Weights of a small self-supervised image encoder.
Training: 6500 steps, batches of 256.
Rows from block 4 of a small self-supervised image encoder, named by matrix and row number. Rows with one number belong to one neuron. Each number is 50 + 12 x the weight over its row's rms, rounded and kept within 0 to 99. All counts start at 0.
After each neuron's rows are labels from the 100 images, of 14848, where the neuron reaches its highest value: "top examples" is what is common among them; "patch colour" is the nearest of a few named colours to the mean colour under the peak. Only what is clearly more common there than usual is listed. The data: photos of arthropod specimens (BIOSCAN-5M). In brackets: how many of the 100, against the usual share in percent.
# fc1: MLP up (model.blocks.4.mlp.fc1.weight, 320x160), inputs 0-159
# fc2: MLP down (model.blocks.4.mlp.fc2.weight, 160x320, transposed), outputs 0-159

fc1.60:51 55 34 47 47 50 57 41 55 45 44 52 47 42 54 60 57 34 46 28 69 58 54 21 37 58 41 63 52 57 56 56 50 40 46 54 47 55 66 66 35 60 32 45 35 45 62 48 43 53 52 75 31 46 57 58 27 39 40 50 71 62 29 32 58 42 24 38 43 45 59 51 67 31 32 60 51 49 49 53 32 74 58 18 58 56 64 60 63 42 76 57 58 48 36 39 50 51 44 46 47 52 38 28 65 63 30 37 40 58 64 64 69 53 63 54 25 49 73 63 53 48 51 50 60 72 45 68 36 40 50 66 40 43 42 60 38 62 50 54 55 50 67 56 32 54 34 66 41 46 43 67 70 45 47 60 42 59 38 42
fc2.60:63 51 48 24 50 58 72 58 40 48 53 77 52 41 38 61 59 38 57 63 47 54 83 20 48 41 55 48 64 47 48 50 57 57 51 21 35 35 47 41 44 56 55 56 40 51 63 70 47 52 33 56 51 65 36 34 41 49 64 34 35 60 38 55 44 58 67 59 38 50 72 52 56 65 41 47 64 66 65 39 46 50 62 53 46 49 36 52 26 53 27 62 48 50 52 51 36 53 33 35 47 49 45 42 39 43 49 48 45 43 44 43 59 57 46 66 55 48 61 34 58 68 65 52 36 31 33 65 56 76 53 40 59 62 52 74 74 44 44 59 35 59 45 54 44 49 44 48 63 43 75 33 35 41 51 41 42 41 55 85
top examples: order Coleoptera (84 vs 16.8)
patch colour: brown (70 vs 2.6)

fc1.73:44 39 41 43 88 72 53 43 38 67 35 44 42 31 43 57 41 38 67 47 56 55 42 34 20 44 46 49 64 50 36 54 50 74 47 66 65 41 52 43 72 46 54 62 51 55 56 37 36 56 37 46 66 68 52 61 37 34 40 52 46 52 47 83 52 37 78 58 54 53 55 43 38 35 47 44 50 22 23 42 38 56 64 46 56 51 50 56 41 44 71 35 37 46 49 54 75 65 52 43 43 39 32 61 43 54 39 34 46 50 49 53 38 55 46 47 64 49 51 45 50 46 29 58 61 41 50 61 54 64 39 54 47 54 50 54 58 48 46 60 51 53 84 33 52 37 51 45 37 58 38 52 37 57 62 62 67 52 72 76
fc2.73:48 56 46 55 63 57 34 48 45 38 62 29 35 45 58 61 74 62 31 49 66 40 62 48 28 37 43 31 48 62 49 65 31 62 58 32 51 57 45 39 48 51 58 58 40 36 37 67 56 50 52 50 60 44 57 66 41 46 66 72 78 43 60 51 80 48 65 46 69 43 28 31 50 53 25 50 59 55 54 67 32 36 68 52 39 40 45 54 45 58 50 35 43 52 46 66 80 45 48 43 56 29 64 63 47 49 38 52 62 66 72 49 57 55 40 17 48 50 50 69 60 35 40 46 42 53 69 42 47 37 46 40 57 55 62 36 75 33 57 47 42 55 65 34 56 47 40 29 54 40 47 57 41 61 33 47 50 51 58 48
top examples: order Lepidoptera (33 vs 7.3)
patch colour: brown (56 vs 2.6); grey (44 vs 8.9)

fc1.295:52 37 56 62 66 48 36 63 52 58 46 33 41 33 64 49 70 51 43 53 52 66 42 23 51 29 41 35 59 39 65 39 60 73 31 68 39 47 62 62 49 53 49 65 29 56 54 56 71 42 27 56 56 43 47 56 30 29 29 51 60 54 54 68 48 45 47 23 51 37 57 41 57 60 38 52 77 38 38 51 44 62 61 44 53 49 58 53 63 35 68 49 39 40 45 51 52 60 64 34 50 44 40 69 64 50 68 52 51 43 50 48 45 49 32 41 61 68 82 46 63 34 34 39 72 38 58 66 46 30 69 56 38 55 57 50 41 52 62 62 43 51 52 61 43 34 48 28 55 41 45 49 33 42 54 53 47 50 78 67
fc2.295:45 54 64 59 39 55 47 32 70 67 59 50 61 64 66 63 76 72 40 39 41 34 55 57 39 43 36 45 47 54 48 60 49 53 42 40 38 77 49 29 31 46 36 53 54 59 46 57 51 39 65 60 58 32 42 78 53 29 35 50 72 48 56 38 59 54 64 44 74 53 33 56 58 49 54 39 41 51 63 64 45 42 26 52 65 30 55 51 16 55 38 65 45 52 45 44 47 44 48 53 47 62 38 58 55 62 29 38 23 67 52 75 51 60 28 49 44 42 59 49 43 40 53 51 51 44 71 48 70 40 66 56 50 43 66 62 55 22 55 56 23 51 40 60 55 47 44 61 52 34 42 47 43 52 39 43 49 57 48 58
top examples: order Lepidoptera (44 vs 7.3)
patch colour: brown (75 vs 2.6)

fc1.296:72 47 60 32 48 49 58 66 30 57 53 71 45 46 53 43 56 52 49 51 48 65 56 56 76 43 45 59 65 44 63 57 35 41 42 28 39 48 60 56 51 22 36 44 58 35 59 51 39 56 38 56 47 46 83 41 46 46 44 39 37 52 24 64 43 61 67 62 62 48 58 44 48 29 44 66 50 18 38 53 63 48 50 35 65 31 50 63 57 40 70 74 44 42 57 46 57 48 62 43 48 63 55 43 62 65 54 46 46 40 54 28 63 39 51 35 51 59 44 45 59 44 47 66 47 46 39 69 57 70 35 40 71 32 43 54 44 38 42 52 67 46 57 37 41 60 40 35 36 56 46 65 19 57 48 56 56 33 67 76
fc2.296:45 52 49 38 47 60 45 60 53 60 34 34 23 42 71 63 43 35 61 51 54 54 37 53 67 52 37 36 85 53 36 55 44 56 36 59 67 54 54 59 59 67 54 70 42 62 31 31 67 46 26 33 60 56 49 51 51 58 55 63 44 46 71 61 42 60 41 57 33 40 55 45 50 47 29 55 58 49 48 20 59 50 57 41 55 43 38 48 27 65 20 40 45 37 65 49 25 59 62 53 51 47 54 50 32 44 56 37 68 67 49 69 57 52 52 47 81 52 29 42 57 68 63 43 51 42 59 59 61 42 40 50 47 48 46 40 57 38 45 43 39 40 41 53 58 55 43 40 68 54 84 48 34 57 40 36 65 60 58 52
top examples: order Lepidoptera (25 vs 7.3)
patch colour: grey (43 vs 8.9); brown (27 vs 2.6)

fc1.192:39 36 15 62 40 42 42 66 41 29 60 60 39 37 33 51 56 28 51 50 63 60 60 35 28 41 57 44 48 61 33 43 48 52 65 43 65 39 39 61 64 55 58 25 44 65 32 58 46 59 63 44 34 58 62 49 47 57 51 64 70 60 54 63 77 55 66 47 32 53 62 52 48 64 64 83 40 37 52 56 71 58 58 51 48 51 51 46 61 42 71 27 44 57 52 52 46 40 40 59 53 39 48 55 61 32 19 49 45 69 46 53 46 48 48 53 27 53 42 59 41 61 47 67 56 60 69 43 52 37 54 62 27 55 43 46 55 54 62 45 43 43 50 28 62 55 47 54 31 47 28 51 65 65 52 53 51 66 39 31
fc2.192:39 50 46 62 72 59 57 50 44 72 47 30 52 35 52 58 54 60 62 61 63 44 41 28 55 56 69 64 59 29 49 63 50 68 48 55 46 45 64 57 60 54 49 49 49 59 37 50 24 63 34 55 52 51 44 52 55 67 44 56 43 41 58 56 39 34 47 40 13 54 37 33 60 59 20 32 66 55 62 60 45 51 65 46 25 66 57 39 51 42 58 26 30 51 36 52 60 54 38 29 34 41 56 37 45 58 47 57 71 72 45 47 36 45 44 53 48 38 66 56 35 54 52 61 51 64 55 60 59 28 26 38 62 47 72 48 45 56 60 59 73 42 52 49 32 42 62 48 72 47 62 73 57 44 42 38 50 49 34 62
top examples: order Coleoptera (38 vs 16.8)
patch colour: brown (48 vs 2.6); grey (43 vs 8.9)

fc1.70:50 37 46 25 52 51 42 53 38 45 29 47 29 45 68 54 47 42 53 68 41 58 71 67 28 38 47 56 61 47 40 71 36 52 45 31 63 79 66 66 64 49 53 48 43 44 48 36 43 50 39 48 34 49 53 75 53 52 71 52 54 35 62 66 22 36 31 60 54 46 55 36 31 56 55 54 48 54 35 48 50 71 39 58 57 40 53 46 55 64 63 70 39 65 46 57 64 53 53 36 45 72 53 45 50 46 16 32 55 32 70 51 34 50 54 49 50 42 60 52 32 57 50 48 40 52 42 46 54 61 42 44 63 66 48 31 57 36 48 49 66 82 52 54 45 56 50 51 56 69 62 73 55 48 44 34 29 42 38 48
fc2.70:66 49 77 66 49 36 58 49 40 65 72 42 42 51 36 46 29 48 38 60 36 51 48 33 61 40 45 50 38 37 34 57 49 55 73 79 54 33 59 54 45 47 26 59 46 62 45 56 64 47 51 61 54 32 48 38 68 39 50 49 71 49 36 48 74 62 49 36 60 64 40 46 45 54 37 39 63 50 61 54 25 50 37 36 54 61 51 46 51 54 27 42 64 61 44 52 47 79 58 37 58 53 56 52 54 39 69 64 33 62 52 47 50 51 34 54 60 48 46 52 51 42 53 34 46 35 47 50 46 48 62 44 23 44 34 23 45 47 74 55 53 22 55 51 56 44 41 37 48 29 63 46 62 55 73 66 60 57 81 47
top examples: order Coleoptera (47 vs 16.8)
patch colour: grey (25 vs 8.9)

fc1.308:70 45 62 40 51 39 41 53 61 62 51 62 40 52 35 45 40 54 44 33 65 49 38 57 23 34 59 33 48 80 41 57 60 60 57 53 66 31 64 54 53 40 40 42 44 60 58 54 31 68 68 80 38 39 60 41 55 50 36 46 60 51 62 35 51 62 46 44 42 53 66 45 51 40 51 29 57 66 51 49 62 26 61 58 40 52 44 56 50 39 39 36 53 56 67 52 43 52 38 33 37 61 30 40 45 57 49 69 55 41 58 60 41 62 50 70 28 62 44 58 75 46 52 33 60 26 47 51 58 43 44 43 48 56 39 60 71 49 38 59 39 74 66 44 63 62 73 41 57 57 51 40 63 10 48 43 61 34 42 52
fc2.308:22 49 29 50 57 62 56 56 29 47 66 46 63 43 50 40 51 52 72 57 63 56 61 17 68 57 48 73 43 60 32 70 65 53 21 66 50 48 21 59 44 55 45 51 55 55 49 50 40 27 56 27 59 56 73 50 62 52 55 42 45 44 51 57 40 46 42 49 55 48 53 47 52 44 59 64 49 56 55 54 30 49 40 49 51 55 41 41 68 77 53 40 38 51 41 57 76 46 34 51 68 58 54 49 41 64 47 41 49 39 45 42 48 37 43 28 68 29 39 47 46 50 42 71 54 59 53 49 56 35 63 64 36 50 49 42 79 56 66 56 47 29 58 37 56 47 53 50 46 27 25 59 41 70 55 41 49 53 74 37
top examples: order Coleoptera (56 vs 16.8)
patch colour: grey (76 vs 8.9)

fc1.100:30 35 33 73 56 43 46 58 58 45 42 52 36 57 51 54 54 38 21 34 47 54 35 48 28 45 60 55 40 40 59 41 46 45 56 53 50 52 45 61 46 51 45 49 64 61 52 47 66 61 36 30 48 52 54 44 49 59 50 59 68 72 82 69 84 37 63 21 44 64 56 40 36 40 52 37 71 58 43 87 57 42 67 52 42 52 73 56 64 27 74 39 45 48 44 61 52 52 34 54 44 54 35 63 67 50 35 34 56 48 43 60 34 56 24 52 51 58 58 38 42 58 32 55 60 57 50 55 51 29 41 64 37 48 52 35 49 54 58 56 54 50 70 66 52 39 33 64 45 65 38 46 56 56 45 49 50 56 54 40
fc2.100:41 43 42 77 33 51 73 42 66 44 52 44 38 38 65 60 49 56 58 55 42 43 43 51 69 53 22 43 66 59 81 54 47 37 42 48 51 91 50 54 63 59 53 60 63 55 33 77 46 65 33 70 54 38 57 60 51 43 60 52 40 35 60 57 59 55 36 45 27 52 59 61 54 44 45 54 51 52 69 48 44 39 29 53 46 54 62 41 35 41 65 43 57 63 48 28 56 41 43 47 62 31 57 40 54 49 50 39 39 66 57 41 33 55 58 49 62 37 62 54 60 54 21 69 28 58 55 55 53 27 39 47 69 34 51 24 37 58 52 44 41 46 53 23 60 35 54 47 60 45 45 62 40 60 38 53 44 49 41 53
top examples: order Coleoptera (37 vs 16.8)
patch colour: brown (81 vs 2.6)

fc1.202:43 44 49 76 57 57 55 38 58 56 55 75 60 51 58 53 49 42 51 45 50 42 55 46 44 74 62 47 56 54 46 63 40 47 53 40 45 48 48 60 34 41 43 64 40 58 67 72 53 62 45 45 12 60 38 30 61 67 75 33 40 55 24 29 50 32 54 41 67 53 59 51 38 42 61 66 21 77 54 62 52 49 48 63 41 52 86 52 51 45 63 57 33 40 33 66 47 34 28 57 37 46 40 40 55 38 24 53 55 47 59 42 37 50 54 45 35 42 57 49 50 50 64 77 54 39 55 47 59 41 49 55 37 51 45 53 58 74 62 59 52 58 59 56 25 35 50 42 60 51 43 53 54 53 50 28 36 59 37 44
fc2.202:74 66 47 32 29 39 60 33 42 80 66 50 54 41 48 52 37 63 44 62 53 58 56 40 50 45 31 47 73 30 63 39 52 49 48 49 27 50 53 37 48 44 54 62 54 39 61 49 44 52 53 44 43 49 68 37 52 61 48 41 34 60 27 55 56 53 49 41 62 43 57 52 42 56 47 51 69 66 55 55 27 83 39 29 35 46 49 52 56 52 49 85 74 58 51 53 64 62 46 55 50 48 48 45 50 49 60 49 34 27 27 35 70 54 61 65 44 63 61 34 56 33 43 67 65 30 46 53 63 45 40 59 38 48 29 70 54 55 41 57 46 49 38 77 53 58 45 57 54 32 70 44 62 36 40 49 39 37 51 45
top examples: order Coleoptera (49 vs 16.8)
patch colour: grey (64 vs 8.9); brown (30 vs 2.6)

fc1.264:46 32 38 66 50 51 35 62 63 47 35 45 43 46 55 44 56 41 53 39 44 48 44 43 57 36 40 40 51 56 61 25 51 43 55 50 35 47 20 62 54 44 39 51 64 62 68 57 23 68 47 39 35 80 43 49 68 40 42 33 56 34 27 52 80 36 61 23 57 62 47 52 40 50 54 74 75 56 76 55 52 55 53 36 41 39 51 55 59 40 57 57 60 48 45 42 68 59 44 56 60 34 58 54 56 57 61 39 58 49 75 28 42 45 44 32 35 48 76 38 50 51 33 75 59 55 50 51 59 41 43 53 53 50 52 42 52 57 53 37 42 52 60 53 86 46 42 67 50 71 39 54 58 48 59 34 45 49 41 58
fc2.264:54 63 54 43 51 59 48 35 74 46 46 36 60 49 65 43 45 61 68 61 58 39 66 44 85 50 36 77 40 40 21 43 49 45 46 52 53 43 51 58 27 56 53 51 44 50 58 59 37 67 52 55 61 30 43 58 36 59 55 37 41 52 40 37 55 37 46 63 63 65 46 45 52 56 48 43 32 48 54 69 48 61 51 65 24 55 59 45 38 38 50 54 68 50 72 43 51 59 51 46 36 68 53 55 68 59 67 52 40 29 47 62 44 33 61 43 50 36 39 35 49 49 65 45 56 48 74 61 66 58 39 46 53 29 63 51 54 47 06 28 50 48 35 74 59 56 43 50 60 30 44 43 38 54 45 53 37 43 34 67
top examples: order Coleoptera (43 vs 16.8)
patch colour: black (25 vs 0.3)

fc1.81:44 55 46 54 33 54 54 31 50 42 51 48 40 52 60 63 55 48 40 43 40 56 35 49 34 56 61 48 50 60 43 54 48 60 50 62 65 37 40 68 42 36 56 42 25 48 58 85 49 29 60 49 58 56 44 42 55 58 36 51 56 59 42 59 63 46 40 26 41 62 57 66 37 53 41 57 47 28 56 58 73 61 66 58 70 35 48 40 79 49 47 33 35 47 46 13 68 48 56 43 76 43 51 55 71 51 45 18 33 41 47 63 33 64 63 50 30 48 35 38 53 57 36 66 61 58 52 49 64 39 53 59 42 42 26 65 56 46 49 50 37 52 79 64 52 54 72 56 39 56 47 55 58 49 46 54 35 50 69 48
fc2.81:41 34 37 51 77 34 52 43 62 62 46 58 56 49 51 63 74 35 48 61 68 49 34 47 53 46 32 48 43 51 72 60 49 39 48 24 45 51 55 48 77 59 66 46 48 84 43 48 47 39 55 49 48 59 59 72 63 40 43 53 64 55 18 55 62 34 51 46 51 67 36 40 74 47 27 55 52 56 34 55 38 53 68 42 29 63 55 48 51 47 50 39 45 46 41 50 55 39 39 44 29 34 49 40 30 48 49 48 46 49 52 47 58 24 39 63 36 53 68 49 34 48 57 62 56 54 55 54 60 50 33 38 49 48 72 42 33 49 71 58 58 42 86 56 57 61 73 56 45 48 36 43 33 61 56 34 62 55 55 42
top examples: order Coleoptera (51 vs 16.8)
patch colour: brown (74 vs 2.6)

fc1.166:51 53 53 46 48 44 55 69 54 31 49 41 69 62 53 40 61 42 55 47 28 53 68 67 66 59 67 45 48 39 50 74 41 51 62 46 44 62 50 46 31 44 65 56 57 53 37 14 49 47 30 53 47 37 46 56 53 48 49 45 41 40 40 45 40 35 47 58 60 62 41 43 39 46 61 54 39 34 48 35 41 60 49 53 72 51 43 39 59 69 65 51 52 46 19 49 48 37 53 68 44 65 29 56 57 56 41 41 66 23 46 46 39 58 34 47 78 40 59 53 54 39 45 66 78 60 56 45 60 47 44 67 48 34 28 44 31 68 61 42 50 37 66 35 48 55 57 56 65 49 29 67 61 58 37 75 45 71 70 39
fc2.166:48 68 51 47 64 47 36 74 48 52 79 60 45 49 54 58 28 61 55 54 56 52 55 35 52 31 41 54 51 75 57 42 40 47 54 49 52 52 43 49 51 62 40 56 50 65 67 69 52 65 37 49 36 50 48 46 51 32 50 51 48 64 62 43 38 53 27 57 44 57 53 57 71 37 39 69 51 75 71 66 48 42 49 46 37 50 42 45 12 36 29 56 52 54 69 58 58 65 34 32 41 44 54 32 71 45 50 42 45 87 65 46 40 52 49 48 29 47 49 47 43 59 56 52 19 44 41 49 37 35 57 59 31 55 55 53 82 50 38 48 46 55 39 25 50 53 64 47 47 38 59 49 47 47 78 45 45 34 44 50
top examples: order Coleoptera (58 vs 16.8)
patch colour: grey (42 vs 8.9)

fc1.6:40 36 64 51 32 59 35 42 41 62 47 67 66 59 38 55 52 44 42 70 36 72 47 48 44 56 39 30 52 35 47 37 52 56 70 51 54 45 55 51 48 51 44 65 54 40 59 36 56 23 50 41 45 58 51 46 44 70 66 67 33 46 52 79 35 54 57 30 60 58 34 39 53 65 62 73 50 60 41 57 48 31 31 52 59 66 33 55 51 57 27 37 35 62 55 53 44 42 47 50 60 35 50 51 62 32 51 60 60 51 65 46 42 24 68 55 41 62 47 54 46 59 34 47 45 51 47 58 55 44 46 62 40 73 46 28 66 48 63 55 51 55 16 45 63 49 40 56 49 81 39 53 77 52 52 35 26 55 37 55
fc2.6:62 62 38 31 67 57 59 80 44 65 49 54 42 39 56 45 38 57 24 51 45 57 68 47 49 71 42 68 52 61 59 50 55 55 32 37 48 55 43 64 44 52 47 47 68 58 55 45 70 58 43 48 41 44 43 50 28 49 53 42 46 50 63 38 30 44 37 49 34 40 44 63 53 38 33 33 54 48 56 30 31 76 31 54 38 49 52 54 41 52 69 73 69 54 57 42 40 51 36 48 52 70 42 60 35 43 57 38 72 46 54 61 41 75 56 36 52 40 47 67 35 43 66 54 48 43 54 41 62 51 57 35 47 47 58 65 46 40 43 45 29 49 65 28 43 44 47 56 46 61 82 67 53 26 58 48 83 45 50 30
top examples: order Diptera (63 vs 30.7)
patch colour: grey (47 vs 8.9)