config.toml
arch = "mlp_mixer"
train_examples = 48750
horizontal_flip = true
norm = "layernorm_no_bias"
activation = "gelu"
inner_norm = false
patch_size = [4, 4]
layers = 8
width = 160
target_momentum = 0.99
lr = 0.0062
epochs = 34.1
final_lr_fraction = 0.01
warmup_steps = 320
Rows from block 2 of a small self-supervised image encoder, named by matrix and row number. Rows with one number belong to one neuron. Each number is 200 + 40 x the weight over its row's rms, rounded and kept within 0 to 999. All counts start at 0.
After each neuron's rows are labels from the 100 images, of 14848, where the neuron reaches its highest value: "colour at peak" is the nearest of a few named colours to the mean colour under the peak; "responds to" is what is common among them. Only what is clearly more common there than usual is listed. The data: photos of arthropod specimens (BIOSCAN-5M). In brackets: how many of the 100.
# fc1: MLP up (model.blocks.2.mlp.fc1.weight, 320x160), inputs 0-79
# fc2: MLP down (model.blocks.2.mlp.fc2.weight, 160x320, transposed), outputs 0-79

fc1.110,253,223,173,197,206,171,224,186,226,256,157,240,199,208,185,170,213,139,142,136,214,233,150,117,176,219,147,224,215,212,139,160,157,262,221,219,225,202,221,255,210,173,155,176,171,218,183,231,227,243,191,158,216,184,262,211,200,158,159,249,208,273,172,241,253,234,152,168,228,178,244,172,172,189,115,112,200,156,117,217
fc2.110,182,180,163,177,317,248,197,202,182,188,209,254,158,214,221,230,213,236,213,217,258,262,318,177,152,195,218,155,149,180,157,245,262,246,227,124,102,206,174,191,207,190,208,142,281,135,228,221,175,261,163,317,226,188,143,212,222,161,227,215,267,225,174,189,158,213,167,207,213,224,194,248,176,222,161,187,216,134,219,211
colour at peak: black (60); brown (39)
responds to: order Coleoptera (65)

fc1.251,157,228,170,298,235,204,228,161,178,246,168,181,141,208,171,182,186,227,156,219,133,204,150,276,101,212,237,230,154,199,206,166,218,186,179,212,198,254,241,244,167,252,175,206,195,203,207,192,252,197,197,164,199,197,222,189,212,348,228,276,258,192,214,203,296,145,204,170,176,174,194,185,191,265,206,228,246,163,235,258
fc2.251,128,128,252,216,170,221,238,243,234,239,278,204,269,205,243,183,239,293,185,134,155,246,183,192,203,155,209,111,174,228,245,201,252,190,177,176,126,299,202,232,275,188,140,184,211,234,170,160,188,239,186,224,141,174,203,150,235,143,165,166,165,165,186,226,126,195,183,129,224,170,263,145,216,184,165,223,208,224,195,253
colour at peak: brown (68); grey (29)
responds to: order Coleoptera (47)

fc1.64,288,178,200,206,214,157,234,133,262,213,232,215,149,227,135,237,196,221,199,207,157,225,285,203,167,173,241,266,158,220,174,175,140,157,184,128,168,301,196,261,305,193,190,215,204,157,145,189,182,254,183,254,222,167,184,225,159,185,227,215,226,196,128,232,214,188,171,196,240,106,176,218,174,234,167,211,241,192,175,160
fc2.64,240,216,234,123,173,276,252,244,153,170,239,227,186,273,241,184,184,222,249,161,201,236,307,186,188,258,208,193,194,173,129,248,234,237,225,184,200,96,169,145,115,149,202,181,223,165,262,222,218,157,177,188,220,179,165,175,184,202,231,101,186,166,98,180,290,218,217,225,243,167,225,165,163,264,209,141,219,181,224,160
colour at peak: black (69); brown (31)
responds to: order Coleoptera (79)

fc1.198,242,97,170,170,229,203,228,234,224,171,181,279,191,193,158,169,252,177,233,203,200,204,183,181,134,222,195,227,177,132,232,226,216,189,155,187,168,235,170,113,264,225,172,253,228,265,145,192,248,237,167,114,228,143,212,191,192,202,160,203,240,201,232,256,254,194,159,208,181,223,245,210,201,151,143,237,252,169,131,220
fc2.198,175,201,194,180,231,235,136,231,196,152,204,180,185,230,251,216,161,93,138,212,185,194,163,179,208,188,198,126,289,197,263,154,188,255,201,188,249,168,186,196,257,224,241,210,227,196,151,192,193,169,191,153,225,218,185,226,137,228,250,245,238,219,217,221,140,186,185,124,169,204,174,190,188,243,145,216,325,155,234,194
colour at peak: brown (56); grey (30)
responds to: order Coleoptera (43)

fc1.140,217,223,220,245,238,232,195,227,138,255,153,116,115,239,191,227,189,225,209,183,199,137,120,131,168,196,239,213,263,248,158,212,215,231,207,182,218,272,244,186,220,176,178,204,139,279,218,186,65,227,260,238,216,163,204,193,212,119,194,206,205,197,151,113,262,170,215,208,160,259,268,204,168,193,161,190,160,183,186,201
fc2.140,221,223,122,164,268,220,203,187,239,230,261,263,182,168,192,131,317,232,252,198,239,221,201,243,189,185,201,166,176,210,233,193,125,220,220,175,140,240,199,211,216,176,218,164,217,240,212,277,274,202,120,169,192,146,206,171,190,173,164,191,161,193,291,201,242,138,137,271,246,183,198,241,259,170,191,268,227,152,224,207
colour at peak: grey (81)
responds to: order Coleoptera (49)

fc1.10,196,191,291,237,177,182,184,139,247,180,227,237,204,239,257,233,181,222,248,230,145,241,222,219,217,232,209,211,233,235,243,251,130,130,151,142,163,249,267,214,219,169,208,253,188,183,226,229,167,191,182,212,154,241,160,197,226,175,117,182,269,154,94,196,174,206,215,185,285,110,176,240,138,205,144,235,116,211,121,231
fc2.10,200,220,210,174,190,187,228,111,143,229,256,198,194,178,191,175,176,218,170,198,149,208,219,212,272,198,217,244,214,157,229,202,198,213,224,116,276,133,223,170,214,167,231,226,226,199,245,240,229,213,189,125,161,170,176,190,197,227,225,210,146,195,54,233,181,193,253,265,279,167,157,165,200,165,273,176,212,195,173,169
colour at peak: brown (67)
responds to: order Coleoptera (52)

fc1.234,241,270,189,128,193,198,166,238,200,241,131,234,182,227,191,145,161,203,206,265,130,249,210,284,157,182,186,224,195,242,165,223,202,172,265,252,292,227,220,225,195,189,224,190,139,150,198,199,229,241,153,198,171,341,157,171,164,271,169,154,228,235,186,180,180,154,243,123,283,164,175,216,195,180,186,204,185,142,218,232
fc2.234,211,203,166,248,236,192,252,190,151,172,237,171,219,155,179,181,182,192,221,272,255,201,188,179,278,144,223,182,172,248,162,238,155,181,138,169,208,124,293,171,259,222,205,188,205,256,244,184,229,136,200,228,156,196,274,247,274,104,219,276,165,157,214,243,201,208,238,239,210,184,185,163,187,176,199,229,191,215,218,146
colour at peak: grey (56)
responds to: order Hemiptera (28)

fc1.230,143,213,231,182,185,205,233,75,242,197,200,180,139,190,174,219,151,211,289,169,185,228,179,199,137,166,187,201,223,196,187,161,173,239,299,218,139,222,143,295,231,229,255,162,168,216,141,280,190,227,241,213,222,209,209,222,191,198,217,141,229,177,163,156,276,229,199,168,129,191,202,257,161,152,226,175,179,222,150,182
fc2.230,169,159,102,191,184,171,192,227,166,161,202,287,203,112,132,229,303,180,127,198,249,148,260,241,174,161,252,220,163,198,182,212,169,170,140,159,183,219,210,190,215,135,153,161,183,216,277,208,196,172,186,190,188,151,202,195,168,176,209,186,195,246,153,249,261,145,259,181,237,184,233,221,172,246,167,273,186,244,198,236
colour at peak: black (38)
responds to: order Coleoptera (39)

fc1.308,185,216,201,278,150,212,188,162,228,182,235,251,217,154,200,165,246,254,158,264,231,243,198,167,175,230,258,190,188,197,180,156,161,181,186,148,116,192,215,203,225,240,139,166,181,195,210,190,212,241,155,261,153,229,265,211,215,177,147,226,177,212,106,197,221,238,169,188,200,198,241,226,135,203,167,234,260,242,278,216
fc2.308,191,228,229,89,187,250,245,124,180,174,214,252,174,173,207,232,149,205,255,172,203,180,279,254,236,277,189,211,224,182,189,227,231,195,226,179,196,144,202,167,158,180,254,222,180,160,279,209,166,191,194,190,176,189,163,230,216,254,236,151,108,183,153,155,231,184,170,232,290,179,209,234,177,222,243,193,133,238,220,154
colour at peak: black (66); brown (28)
responds to: order Coleoptera (57)

fc1.242,200,183,205,167,163,172,271,202,155,199,192,254,144,160,217,204,192,245,168,242,179,222,166,215,202,175,229,239,212,227,221,269,189,183,181,142,168,294,241,263,121,219,184,242,255,143,208,163,240,202,155,268,223,201,225,198,231,115,208,165,203,210,154,209,207,237,281,197,239,257,182,249,237,161,205,166,177,207,193,205
fc2.242,253,301,236,224,212,202,153,172,188,213,167,148,123,285,173,265,157,176,196,201,223,228,152,238,197,249,176,163,257,133,176,182,227,272,259,186,179,143,261,132,265,190,253,194,136,167,143,249,138,215,222,155,193,195,189,243,170,200,212,260,111,176,255,205,188,191,236,231,137,189,186,187,213,250,164,215,235,223,148,134
colour at peak: grey (69)
responds to: order Hymenoptera (42)

fc1.54,153,279,214,226,212,243,207,247,194,220,160,242,177,178,157,154,232,232,228,205,203,269,221,202,160,155,204,280,186,193,238,283,226,199,240,173,168,169,233,162,175,188,182,176,258,290,178,229,199,178,95,238,157,236,206,158,186,260,178,257,245,193,185,196,175,202,168,171,245,124,198,271,172,151,176,157,204,179,217,168
fc2.54,165,201,219,169,240,199,167,213,242,205,248,155,252,213,208,223,182,216,194,122,235,243,231,267,259,261,184,173,241,208,202,226,204,205,183,179,208,267,126,173,194,144,211,192,274,219,211,223,129,229,229,162,289,254,192,226,239,162,202,237,185,241,192,171,211,136,259,128,257,212,140,204,208,202,232,145,199,123,188,228
colour at peak: brown (46); grey (44)
responds to: order Coleoptera (54)

fc1.284,183,276,162,294,219,241,163,253,253,215,123,175,207,187,238,195,211,186,172,262,201,253,188,186,177,212,186,193,222,180,212,196,199,196,137,200,212,204,206,229,189,203,186,251,164,188,232,226,252,206,150,188,214,163,236,196,180,198,154,213,295,248,145,276,252,233,153,167,190,177,259,131,209,152,183,137,248,176,188,261
fc2.284,170,122,200,229,171,139,291,196,188,285,217,235,218,204,246,199,209,245,181,156,158,211,241,243,245,203,152,139,173,192,256,168,214,136,272,209,188,295,174,237,266,193,219,178,210,174,197,176,135,299,250,176,171,221,205,227,228,148,113,187,237,226,195,268,168,145,181,147,187,253,158,168,187,179,140,184,191,203,164,271
colour at peak: brown (55); black (45)
responds to: order Coleoptera (39)

fc1.244,205,195,118,247,277,296,155,104,206,200,214,217,206,226,171,243,236,266,186,194,171,167,208,219,159,214,184,191,148,201,167,137,203,214,213,112,216,141,228,260,250,169,251,222,154,225,168,216,241,149,186,173,175,213,192,252,127,197,299,182,242,225,218,195,219,251,185,155,217,282,175,202,181,196,227,211,214,202,158,158
fc2.244,248,160,229,190,155,161,188,182,196,182,221,195,246,143,222,203,208,185,195,197,236,205,207,201,285,156,209,214,185,211,154,224,196,269,226,219,201,200,122,164,143,218,196,180,260,273,247,219,195,222,213,238,243,186,226,148,224,192,228,152,133,214,126,267,188,188,182,206,159,111,215,181,190,221,137,241,246,270,206,288
colour at peak: black (55); brown (44)
responds to: order Coleoptera (68)

fc1.270,204,238,199,140,204,287,244,143,192,224,187,238,230,206,156,197,247,263,234,170,226,207,130,292,240,192,197,204,198,189,187,221,184,197,308,224,142,233,221,205,174,184,191,169,195,316,282,218,201,187,229,102,211,179,185,153,171,189,282,179,228,246,143,242,181,126,196,280,121,204,267,206,168,143,256,184,214,195,206,194
fc2.270,252,121,219,191,210,124,227,248,206,199,195,166,208,255,132,181,271,152,152,232,204,150,243,154,104,282,193,166,208,186,228,194,132,199,165,231,189,255,191,245,193,137,209,209,193,212,195,172,196,235,196,271,237,234,194,122,198,182,157,222,129,207,182,191,226,223,247,151,325,187,187,182,286,207,237,144,140,161,128,166
colour at peak: white (93)
responds to: order Hymenoptera (42)